{
  "arch": "caformer",
  "fused_qkv": false,
  "patch_size": [2, 2],
  "widths": [64, 128, 256],
  "residual_init": "scaled_by_depth",
  "batch_size": 256,
  "epochs": 9.4
}
Rows from block 5 of a small image classifier, named by matrix and row number. Rows with one number belong to one neuron. Each number is 128 + 24 x the weight over its row's rms, rounded and kept within 0 to 255. All counts start at 0. Numbers have three digits each.
After each neuron's rows are labels from the 100 images, of 14848, where the neuron reaches its highest value: "colour at peak" is the nearest of a few named colours to the mean colour under the peak. Only what is clearly more common there than usual is listed. The data: photos of plants, animals and fungi (iNaturalist).
# fc1: MLP up (model.blocks.5.mlp.fc1.weight, 384x128), inputs 0-127
# fc2: MLP down (model.blocks.5.mlp.fc2.weight, 128x384, transposed), outputs 0-127

fc1.308:124174123108113138091102157155130174131151135108109137089099087121122155102126123111146148133139108100154099154137068093138127136185131155117117110143139167137122125118130139106097107139106184075139144126137117174120170126146097121108105129139153111135084115145115068155152140134166128126154118091140145099126135130076123165089129138119134153132122112148110167143117105110141106141168
fc2.308:110117155142131118100127163111082129127125142159141102155147140096128120114079119117070147163156114116077131112145153097114158078092133131107170131140100119157142118115108073166152133154086157120129140130163153106148140146158113120164132166156111141133150116127119105134075131156147102166132140135128103127142109117149144145151128101136155109160132101127138079156161129153117091100083
colour at peak: brown

fc1.377:131077144127165099128125157141178152130123147128141113121128153140153121157166103131149110117123140127176133107077099131109147143153155120149137100095119158128094166093112167100107147167142131116103145138073062128092141117124130141114152106139113127164146172076125121115168093156147162149138093153172133127130121139144128150110154149172100144131159146151135138153140156122137141139115
fc2.377:148119111143109170117132088099150158105109102140137136100163112158127172127163119147198108086137136145116116159121107132145118130121133115111068083106186145127150099137127154141153117079124146139157089130125148137146115140144112140066122149106131142147113141132109149131140139088120142102157106102122141113124163106114149082126171156103129148094135144117112163148100152098099154103134
colour at peak: brown

fc1.173:177132133167050137123137092168104170118148113159132157135144131124159135145093126110165144121086157190109112122114055163140116111136111122118122124101133134125138125088132123145135142171128108101120117119145111124118105146131107178128150151112143122135103138130156089112110143121111122133097189130160112147141165139130084153125129155099156116173137132121113096130131155133167109124117
fc2.173:119102125122101132147142149139107089142098125118096150150074122129147154120143152092101139146111083075144163126125145133164143105088143155160142103147123147108142154124128135137148107127117122128142163157088128114087143126129145132153092087134074149112107096136174102152125115110150137093094169171124175103098081159126139119137126142143114145130074139157183104126115135143136133148141
colour at peak: white; pink

fc1.216:113143143109065132135132146125140097092125118143102080142114130137116138128117140160141082111105109113144124150141146117130146078099112126116125127101138137108153194109158122150156145143088137098115110126119155106139094149125084134116138089133174150152056153132174102158160127132177143112137104116132121118079150128165133100146125142133128170134143098125133177123107152095115110099128
fc2.216:144124120173140154109143122128107143166110144098087120156127151076137179118133120106089097129154135088134147111116164171111185121121106103159154140126130082144129095105121089131134090151182085150146107100124124093122129125148149131115112095163139152102144086112139128145094139129135145145119123153097130135120137143179153116124161138143124124127138050141167142132153125145115130137108
colour at peak: brown

fc1.61:113134115165070153131144130105229132082097125129109157140143151164094088117113108147125104117110128119122113125135123138096141098097123096137132148132078147101113152130127148177148092139101144124140128093113105162107113087148128155113117133147134136136110156119167138159095103116169171154110130124126095163124169153104135142122116094133108137163151131144124114117140141162137112154144
fc2.61:132095151121177124130146171122127136139103102144098114127114121104140119114123136128141123136100100095126128123129142145145146163114104146173135137110127091128151159175118112158141094135163119158161144164096112107125137124172096121169088109157085126115138073118176095156097099136139152143112134184142137103111099099165144099146147136150115112089145125168141152118113083151114131131078
colour at peak: pink

fc1.131:102149152109080141063118136131103099118170127137123114106127093126124136073107122145150101118136121127130095181154107126146113121113127159135149098121137143125139155071131095129142163121111139092150157126095099138139135117166116140108112102152133106150123132136123057124120070102180133142137120152139156128113139123115135156099156117139142130147120121119127169146080089121128078077131
fc2.131:137139125166126124099157102164133127144110135087124127153084128091112121119120130112078104154136125102126171125128166138116150122083136106138165167165107085130133134124113084147140101172148091136109101090153075112133118117144177119150100090162167127106127105133153163129108136130153118144125135175130113117112129118146144152126137113144159119140106076151150112133169146184147094141113
colour at peak: brown

fc1.245:148120107154119160130098120111139113109144116121169127112126132147119134109197116183152113115075153144132123101061118107105177096159084140107136155082140104127104164127124162125114138115166140115122113106136122133112161114131107147106156139104181121121157155095113147092151109123099135122167146098141115129111156132121118126078117100141159149155152141151119152153120140144152178141122
fc2.245:146110152143128136091131163117141118093121158135106118110106135159103120158139122158092091092141132117110134123095123129150179134123113095099186139115138113102136191094113134117136116136108179112112091082160084103121093119089126142128133129150086150105153151157152155139145113121135139117147147102149137138086132116155138145135152114111165195117103143128137101164151138131142101167098
colour at peak: grey

fc1.193:116135163078129104124141150127144107130138116121113075134153100124095182127129130173122072092101121129136121141150136103143129093109090141086122126101130103136130158061119124158104164150126135135124109086147161119145089129131085120144152155138145180143063110109159090142118165164117072132111114111146109128123148112142126123135147123107145150095127105129147099131126139138093140128103
fc2.193:074146091124122130170152156119115138129121162127088149164101152122088135125136143098129115163114135074135138129165171165129185107128089117127128130137154129109123122121132092135151128104106092152129100130150161093158109144149131119127099146158138151152138075080151121173091128115115132103085113142067122137136136166168130118162133149134140112148140127148144137105127149105092138092140
colour at peak: black

fc1.49:144114151091173132106144151133139117130152147164125098095139151152126105132138092154139132119123127192129150097100054144113138151118125100127103116063136148133153140108106183144168115120146145061101123115092113129103148121130087110118168124126117148141122138101110104136115109160144122118138131091108114122122148121083096079105132137110129115154150133116123155165107134129093125120079
fc2.49:138124168147148121097136182135129145106135153175130132054128146176116164086146088154156117095137079175105080141113118131116128124116147130123107113066158122135166120100109120141138149120124156139117120144109112103154139124161110148119135132136099098141121129129129121144116087104138142133120104111150130123158165081138116123109140142113123187137164133162112160159091111104123162129101
colour at peak: brown

fc1.92:116141142148110101094090174141169130129134091150139082120150137128111114117137097133120137058108128159131097159105098101137077128168117124097163137105094131154105176090123159112128129117094154109116099088122102209108098135099097163118128126122126101105133137154133139126164149138124155123151096104144115105144150140184139134120133116132128167153123136128126156156118135116149114127130
fc2.92:128129135140099135144099146141140176110142151133122146144158083135114150146131120120104119099111165128117103169128111088171098090157108109074157138150103132142103139090128144106101129126089177078162099099132152156133111171096123130142137153103096161123133159167141144105138158143113101131166138083159095133121118124164150151159125126098146139098121132128095097149132106098136126137172
colour at peak: brown

fc1.54:123132124159123143131108127127131142076161115152138135122187122135176144072110128144155134123097121148117099147107154095119129185133089101133184134134108119125171125115130148154098111112109125134178069132148087166118116107147108174122081143120121134130129134127138135126103130130112147105165125133145114131111145133130100141091130136118184141159134149149075191141110134128088131112139
fc2.54:127105131083150091148122146086117152118085102112169126117125161115145098149128126123155122126133141145123159092109088165140131097143169133151089134107135092137139113164144173104141133147141139147116139172149169129163098169152111123094165162150084109114172130103115109138146152150126149139146096128166114143144130098133105083160142135156098098123129138108104138091148129091091108114097
colour at peak: white; pink

fc1.228:132124102135116134083139110111113149137137092142120143139213059106132169161121125108169161097121168125138137091113124082145085138120139142125094122144137104131133100122125162184124115110081149124170095119133139157130127169109095111137146132122147136142127128173172124121113134145132095142114156133126105118158151124126085133164156115101120133106159118107108139149148139156119119161164
fc2.228:146156122115195106130131172087131143125085136133118076157099113108129136112153150143108124141116110091175157115150115132140142168117137148146157152134139120151078121126128095119081128149161105110126100136097106115168112162139138109164147126174116171123104119135184125084107147134123176120139093127126129113115093131162165116156154093099142106108108113170139119125126115116123105154114
colour at peak: white

fc1.84:126121135093136104106091123155147138103110101138159120127123087141143115140136155126142152128114106190122116133138074091118084131158134133119154112129139166149108166101154138162162154104137148085114117099162098156144105145124138148126147184120122106150144187141107141120120129119165158098167136094154127082118142128107102123085096105133182165163136116146106153127118106127149100126131
fc2.84:148137139147095106133095134158121169143128108110132119153146081107121122146089139112101147127134101116129119164166142083160082078141133111123146148177121132154115133123134104127107129118118152124144106113113151154157122169153131131167131144076132155140110175161145119109114141134151084139137124110173092077123109101154123175177101107106146124098134118146109091129128085129162112131171
colour at peak: brown

fc1.152:129083146146142149170100129111110098154140124132115142098121146136173147127155117139145098143106166130160140106132123157134137098129118167146101094098161130088160156112142176169119145141129156094101116129056136126120135126103115119106174121122117111182109135118111091131172102118129119158128140080128134103138126141109101139097131152150077147077170141088147123133103100115145147124132
fc2.152:132154132134103132084107105129126163128137121147159113131182114148150166109109100125158144100144154154117102104128106132124093142142153113104080119097132145166114103120162142178102139109100151102182133133114126183119105176171101126105175183146114142139108136159089121142120132139139133113147098094127083137162141139102144104121138142089138131131123136111109154138126156101083112097125
colour at peak: brown

fc1.1:109152132134113149099087144136168143148142114151116103132129139131099120095114138166178109127095105094133119161172097115116139138092141158130136105084157151096168161120126116154128135139123144075113109114100092145132121082146068110132118118118141134154066157127131097163143128107177117131115116141112129105113165111115118134132105169127150149117143114148124185153084138093156137126156
fc2.1:147114156155131156079145138137123124175132164106106117132115167142142137133100095121062109132182131107113114099133155167121166137142110107118159110118098111140140106091097103117153108136117128097122143086155107089107144119148148118095105094183127105088142092153117117138112133141133132148140130140114158118139141136140165162095162142182127142128116094124141151148138125164131087133070
colour at peak: brown

fc1.91:148082103125155128141088147151147131099122065131155135061125109145143113165152094138122136108136116160102131149152136127176121128113068121139150157129146102114138145131132102148114112128106149142122120109111090130125111125130127128070135145097151109105148139107160131115130136107087142129136154152150125149083117124156097133145090079180168176113108185116110168118119125108145137139138
fc2.91:144114173129165119069119166117156154111123155180138075113094117127133104120128118131078108129157113126127140115111130133149143162111120136124166140125139128153117146131138102119093131163129136092130085128138092096162102134125120106147128167172080145125121101140113138117095142097122147142123093126143142115127137129163196150128186144086141141084112103141158148163133118134107093120092
colour at peak: grey

fc1.238:144123125102145133133116152116133156140146064103116131110132119116154111143138107163157174143115104157076088125109118130115089170140149099126136168133097146144104111130125149135132135101150108140155105150122113189095124143155117112153140145120115160135085190105132091131087140123099120111142129123116063118123136158167129126110100113126174101187123130112090143145138102155143122145149
fc2.238:145103119104138158112103123094142131101142110138148134094148141169175153122133099155156162112163134167139091128125135139126095169115136151145086117087123137157132090142146152138151119073108139132159167162104133157106139139134107109096138137107102102116123139136078091142149111088099137088161135104114135137162137169097108093103148140155126150110140175126101161128090127112115170107119
colour at peak: white; pink

fc1.205:171102121143105180112144115144141142122145137134120120113165132145100177140166088158117082119110142140082119108102123149104163086133067134123156152077102155155138123119081131124092125144161175118110125121145119116098163097124094134145135104139131123108157147130098120123134117130128130146166156140139109136136147155115129152078100098134123141156157121146077117148154151149170123131089
fc2.205:125080124129144084142114116135106134165141133093141116152088106097134120185140131115096121140093122130139158095120136121157144087151158104105141136145116096122103168083135122105096133194143153124115113077166095138149120146076161123129173140161119120106133116131157134145122139136121146144119154110167127133110126163151112153132128104118124109135123096131168065122178142154146109156146
colour at peak: grey

fc1.260:118143090087149102144138128141179133064172137167131134125166171148112119122134063153148151123107146148099113161142125171086110171114109132102123121139131152109093153114144110123110126118083107139145137087081100122153136121140055143107128151128109137159151111144104139120135157118146127087119107118103113133141149098109162144131161162125146129133145134111075135131123130133115148126155
fc2.260:134131118109110138099134115098147118133123154134138113098135106136116153111124134135154083118164150119164134133146118130125108132136172128110119092123144153107140124117159127166093118133126141120117128110152134100149123113099138097091121125106198129182094128135116134127166120115201104156142103072123138142137157097063156113106163137073123166079141111073157102151119143128112119139118
colour at peak: pink

fc1.322:129139124125122140142148157137119162140137061153096095107156118119098181105150132154175123085093124153116128119137084141138104115140147139119094134105178117109143121127120166155120140120098151133159106115115134154158129137142046141143123150082123198146070118127137108113095119127120157102137127110183096114129166092128102123142136115130101115130143132154114120115120140105110145132125
fc2.322:147118119140106177140095139129144175105179084141113162118182099120108138124087124166166137110114126147116071155164103110112108125131099111128151128132140111131132125126095154119161131074139158127149123156135134177119136121141101134134136153061134127122141171137132132092092115111125101126133164126136109115103133115097108134089110128155135139116154185155090126168128102118157140122157
colour at peak: yellow

fc1.229:131140071132142156073148136077120109113135095111125165134102118118151140130127126135124141104102158145153126106158139136162137175162169099090153138135104070140134131147132164120136094078124127107112124100156156180151130155141121067135128166137132124113150131155166118172118122117112140125134139106117120129160110145086100081138111111131153132147112134155148141128147133125069127164151
fc2.229:135150109122173104108114112120122128161164106160113133104167119106111132113123125152175124133103142163135089140153096117101123154146170140135075126125139128139124106148113125136119159105120137096076149150134150116173140124151124069083148156083172089136091132136174112124123122115138090133129115110111138153170142101057111128117144080112149142106129145157102128140144120129144123170142
colour at peak: grey

fc1.186:159102124152081155087116149124137117134155111135093146117145087149157127148138070107148136131174100150147097120130087108135120112077084122131105110138123086146112127118105137129159096144123159088160133080156130158099149135155135105131122110152136112119066123179156109172108148124148104147126126118153125093096142146102144156142136151116172169134133103098117136154127132137118121165135
fc2.186:170135147170064137102114124146123134133117121164147129120132117157155171125159147141125146092125069131096129103103091138152123081106121126132096097073173133125123117135106178153151152111143156116127099106110140151118123160163094110131165135145110153122085124129158105103108147138141158094120129124156121078118119104113138114156178132140114145115126130137185168160112129131131141130107
colour at peak: white

fc1.288:160096133147095110115134167142131103115130100132105144150130108149140118154107135163115175102090092125088152093093094108106119113135134154143123159119128161104122168099132152148150139144096159098155137096135083153097137121124110152155127131120109122158107130154154092132149100120140121138111175153156125065067124137139114132112117117129102172160097136127136147159120104178135132180132
fc2.288:059174110080129108148135112129146147139107163129176119133118146134090076100127149138151118144131111118130142168145150137118106118130114109123110142154118159163103121168165105113112145136156121144110141158126168110172102130157150116122127144134139119171112099114090176133106128107137115142106075158104100156174130111126150102143102129084111097139168113149125128098110104156095122093135
colour at peak: white

fc1.34:129104144112113139129147102153132148124114140128108133129157125128158127152133116120194148069080167181119118162099127116124100164152070115114155142078150140104157119125118142132117167109158125136115102124151115161106077120112135142134131103078125137113115165140139122099140109117106116123154152150171092159116145123147123170088081140096128130135123147105097112086120168113138124093141
fc2.34:136083167144131104113145141134114131152106095127088135129099102125142185122129121094113129113105058124094129098109104119161148108111152140153139118109123100119133138119100145130175097150145132123153121132064116119086151142141141127141118099153077133084117134179177106153125134141148121123100165136185162089102131120150114148139143146129145132118104111165150114171122133147146120163121
colour at peak: pink

fc1.70:178121147182083119085122133153123160118156139165115126137139094127122115123111100091145146100092116161110102116127122134129128105107097122091111166146115106148100120119107127162153103129098118090149100105127097187096141141156139115140183138155126133124073143140157112170105133161172138128130171121137106107111132115137114143102169149101168144134170115124104134147132106125093118123161
fc2.70:140149098142090171136124124120171137123088144148109132147101096097103130106152135177137119141143122079143130141149089162133099125096136157123133100159153166109125133102084136126150113105125140069154096094085112153128149108107115086158110092114138156135093146114156119115152154105147155105136121145116162095090118161113145129144172152148119137112108148129175116156099146105114158149152
colour at peak: white

fc1.211:138124148125116123114070146176106112146151154152106124141140146166140146094142116102112140124118152170157053124141106106147127112187122118081192118131115130166136115094127157126098132117144131117133124136161141139151139137117104145134136114101136121139078143125109110115123173144134129151171132076149135166155099132139156153114122146076103132113124106163105107155133119178150122118155
fc2.211:138110139153103138114105118143123140138171115138175163105155112164161129172096119148140147122152122157108091145123096124136113107135121142148101123115087150150108120152149130113107112105119170078121140150187131122092136127139141117106179156112066115135137167103091124159127113154120070146134165107158100117152113119096102145121087095114168133139123126121103088133151129148161101152120
colour at peak: black

fc1.343:117131121148102140127113117111157134118140091128139135117166093163141123131135119113150154111122137134128096168169142075118110143113099152071151105101155143114123181103134162140117146093121129156138120144138141153115141143130107131131124133072149129160089154182146127157126110094175115119136146138112102112131149113114106113131100119101157129099152175174125138164086098149164179144174
fc2.343:126138128172121123184137140151118165115108088102097130175157089098141144149091169119160155130103110076118144128159105120134101114132140109138126143179116111137127131116121146113136115136136136108169100121117124159131119182150096152196129132123078171093092135133166110120085133127130133099118128140136102091084089148134094101163116128121146136124125150155103100145150133114131110137142
colour at peak: pink

fc1.177:119116107144153152148144153132128140126135092134098156126127139140121137152166064167205141137142130125143098132081120107115129177148086150152149125117093128134137126134124140121184116093107168116118164120138118135130171106123119147125106096103107100081128115114126115087145090126077114123136151123160129095130104145125116135083144128142148142151092172132055136134143122133147148125139
fc2.177:135111104123143160127083086126139174115136130098151137101109120143118132162145137161116123100141129139108102161124127146179138127148083105095151104133120147176112130112172089063107132130132134108106097102159142110135105153103170119092166156144134121106153153124095146128104166079086126116164144095138134127132145180139153151113142101095172157122131103133133116147139128115147094128108
colour at peak: grey

fc1.15:108107143093167137096116110107173113093128101117159119176119144167105129139190088122129149106118125135148130165104138114146110106123102142091141148145120171154131166126143135108129165117113152106115102113124142134163093138109069136088127126124134136138117140144141143116140159083112126105203092116134098136127158147121150114103149095147140132154109153156115172131121136087142116077113
fc2.15:140113169134091084104092165139156126092142180133164124101161131172116110157118125130111156080137122167110112141078111104147109100152078134116141114093132148143120158068170134136145174118093181139109129109111133160108116121124104154116153165108109139147149156155114117112150104143143150119128118110144100125121123131127139131108131149148109151141171140098096145160098095103125126124108
colour at peak: brown

fc1.317:158143115135134134124064143133153126105127147156124075101115106162127138116138120135156100066127152182125072142117120132156118149160118106049154115099104141153100157096158105127113133139128147121129116147122109132129104137135105158126141140128149144093078153154123134113127132108084123122170141116154084155152134114147134131113103127113161176101135112175131171133105139113130142097142
fc2.317:151126183145107134103096132151126201110143126177145126094163151134124119148134114163124128112163152130099112104082092163117134129131073139146126161106142141173147102150112120121137137128097135066115107125152110136096122128128111137160144171138079117106108131115095142086119127147110116141132123149159119106149141109158171148134150133115129113121141097094118152172130135103114102103078
colour at peak: black

fc1.370:140139106123129125133101168127125154130116092156107137124161105128134172127142090138181139090121136138119122121108065180127084133140131120148109168125142124123107123122111168155119100123128148137151072132116142187136122129144086162127138128121131182147064144117147128135123112160110157078133124125177093092118192132156098125135145115129128119141137139156115179117117143118123112113130
fc2.370:145103111157099133151142160130148139069144089127117159151146101117126115123115128135132147090102112130098125148136091119126133120119119094148146146132146117086135145114109182145177120116132123144154098144087090175110107147144093149116103146092133153126151184118165133129118114102132130078117161124153106093088146121158096116099100130156151144142138177184088120150118129103155123131148
colour at peak: yellow; pink

fc1.22:136141134152144145085130114115140187128165082124161097132176130138123128123110130162188102140142138139100096093092150149108132144116087139151122154137144112130139104131089145163141128111140107122140114158115142143118157106124127115164171151075168149119151142123114117147105101151134111151131169144105111092117140166167113124097147114124200125172129146144136160167136140137091119110126
fc2.22:136150141154150142100106115100137139099110150151144075106132107134144175075133127150142128097176142136130116119155115141105087173093184142111148118130143160164129119092113113140092123121087133080164116115089086171145123135130105143118126118129133145113072136178085120126151132093142137123165096085132129119138151129117131107136165144119144151105090106113127129150108156098121155120136
colour at peak: white; pink

fc1.217:108155128113134142130111128123136130097155112189136095111132147129109137133131078141133146137085156145144103139143137116058128149100094134089127105113153153081110127158126149159101164097118162148137133120095145106151171115116093127124148144119157139172164114152106111095105121085146086108122154109087110141134121144117137128132115118133109155127160173164073158146102107118107163127160
fc2.217:136143145120144080109122126100143122132099133156130059134161123135091120134127125163142113145100170107159131124125131080127110081138145150101145124108139130137139159106120119137144163139101165109097122101143132127165140109092126094175159151088170142168113149135127124064151124144164102152119115132121103118139116112105134126142124090110112112117148134081174097194127112125160162142126
colour at peak: pink

fc1.375:101146086109109123161117101130176118119112130106121137137100147140068138167154121164137124120103116128091147157118124129110141093123143154067123151112116144074091154117151172097102124115129146130115155115147167135119146105142119141103149125136143119133139143104142129131154116150135136084142162139186140116124139151095092158152114089149131193199134144139096125101143133131161124113136
fc2.375:108109153098126096149100126123128172120115118160144091120137103153129131119125149109188159101110117116118139116132085133148102111128139143106106100091196160121129127135163164131133150140112139136159105149100152154148117160114108136116142159139083172163133135134096106131140147102124138088133099123147119116126140117134165094151134179146082111091140154113119154126079147088103134064126
colour at peak: grey

fc1.258:137096150182109135123119137127140151056164083142136108127181132138127155164171099165137154100107151194118110140132119115122143126098126109147136171099129079126164124125132110121136130116139138137141102123127089147117158159165075154107152097106115136110103141117125135096120114137122154102162160103167103165131156157156116130130127090127155124158148140156114159128139154127149148122136
fc2.258:109108137104113150120112148126142146140149121153128134125162162141127153124130091157160096107124175167106104132136133160092123119138099148148104131094140149134129072122107160158176152096124126155122146163129140161127133079106107137091123135083120094149116120069091090125158119156110095133116146117126129156173160143125116150098122156161104105116158161082110150116123146101114175101127
colour at peak: white

fc1.64:113104126148140153056087146168149135110167130123130099130108123159125125143097102121111117126106134132129125131132126137139113136105124127136116163142130121128111179129133144196116150117125115087153081151135108120134094181162113114157099138142115145150076118160152065133118117103165194092119110139128103126095105118156113110126136138118156178108133154158118176143131102134131110129109
fc2.64:104145113125094133150132137149163098135144148136126144147120144091113127138110129152122109144139124096165140144160151126101136141107105128107094116145139151055108137169182105173098114118091089162172120105197111104148109128139145158127126137120181138202072115093131126124125121124146119086122109139122119132113155119111142096153153109149162117106159103142126136106119130123119142125108
colour at peak: pink

fc1.135:153134142146133160116120130171118184144131139151088169080123104136133159113121114161141117078108140127102090177152130146177130110173106109065143122131109112127134103078110112120112094127172137110122127147132124141140139118148112123114140103088179101127103144114142142153109165114116083125142118121115124116135120118141124180099099120090160144134163121127111093163143108103179129128129
fc2.135:122124158133113113108117119126139198157156110159131137136189108148118139125107074148132095116140164152117109138138097107143121080152159094106121121104099107173112084159113133132134126116113142097108117113145157101114131137112135110120169152114129130133141146138098138119141134171114095164135118099150072142181172103119105151111122084087149138143165107120108112145149174134128098137135
colour at peak: black

fc1.338:186103132095148139148144128109131106094113126156121104104209138102115173168162144170201102101088136162126113095084129099119143108128107144154124120076147119123110162107121157119093131118159137113111148122120128106134129127102110160131139148135122122122155140124135126126151111120098128131124159099188103124146113141147080144086117124075114131142128130106112116139141106151146137142108
fc2.338:149117136157164096115111071153117151123132146108121105107124121107133145113173104122106104119096102146114128143137149098138161114148103136092163123129096121173102150101128095101082136173157141115118119114114090135146154104145154165124110110131146096083107116170122136103105137117133140171134170124151157119138137144135138174115139106113160129139148063151139122145146075158187130118146
colour at peak: grey

fc1.182:171129116150128108093094154133150154114125109143143103128183083133129105124163132143156120059126148156115102143093122117150109140155126121112146121076115095121142136115124167138130145136117145123124091093138142149138082116103056133106128143116106135107090170157113136088168169148113144143171141115153112124085135137111137156113142148136130145119119139113108165160143152112177101114149
fc2.182:102117156110094116185112166170127109130148134114119147134100107137129100139113123072074146122097090117114126140147128119169100082134117106138186153171098142102119176099158144109140143091072132122165144146112138155122129145123117128128127160121070144118156140176147141125120135113127097119124159108130122137115098126162124144133099135139122098118120163150105107140108092131153106121176
colour at peak: brown

fc1.272:157116123155102160081137146105128190149156090139081156147155076138147179150118100114153140110137119127130101118121116117141111121129104122139100123154110119145108132113133132144125100139109168092174150099123109134110139150155117092137156105157128114121078121182143115175095129128189115146134152134110121100106148147119119166115160133143173167129143091095098139156137128139100138142134
fc2.272:156148135162091148110123107117150148116115146144147138102138099177147187087160150128103127099146106131144127132097089112161106109110159135085104078083157127148114103112093151124149122107156146103131113115069140155104143144145108109118136124133143137120087151153144129127137140124168184123153107104134136093123120099090169123136177156115110146103115113137164145153098112131113159156129
colour at peak: white

fc1.104:161116129106124142157105140138133117125141100170102138134138124120144143130186137156176136100096117116160099150157095125145139120140086156127128080088145141095125165096135178142104139133122167127140133122132134144140171124108070116129148118112113135137086136151181117130124100114110122118142177121167147106109136114118131138144125141114104164115143164170087108119099080134181169130159
fc2.104:109163123127108130179106111130143149118127138127107131107147092108085140114149124119161111128113153103154131141177123116145103091160147129078151077157150145104184136100125139086133139117090167119160117127139145151163126107105089120130127142102120169149176143181131152086134118108140121137145119093123143154110125101099134146144127147129107134089137145099126098154108126077143149077159
colour at peak: brown

fc1.98:178120148128120131122155100152128123147144137156103130120139103143107105126096109113131140068090156170098114139108070168155124124171096103115146146118160110140123114091122131156140137147132146149133099139160110126125078102107107151135141150074203190141093148142116104104104111121101110095128144137139112139115187124136121141091120158104127119121129152119125120138120157110148107101142
fc2.98:127128137105116094137139146118122089164086103107120139142096099124148120132123131074073146154108096102139163114124140092153111098126183133177149121145096114124126143131127139119160132126119134138139188161056143110098148132130159120146129107118099135114151128167168127124133118148186134133107157115139140110101073117115133145119113108128111115147078129146167090141121104139142123173137
colour at peak: pink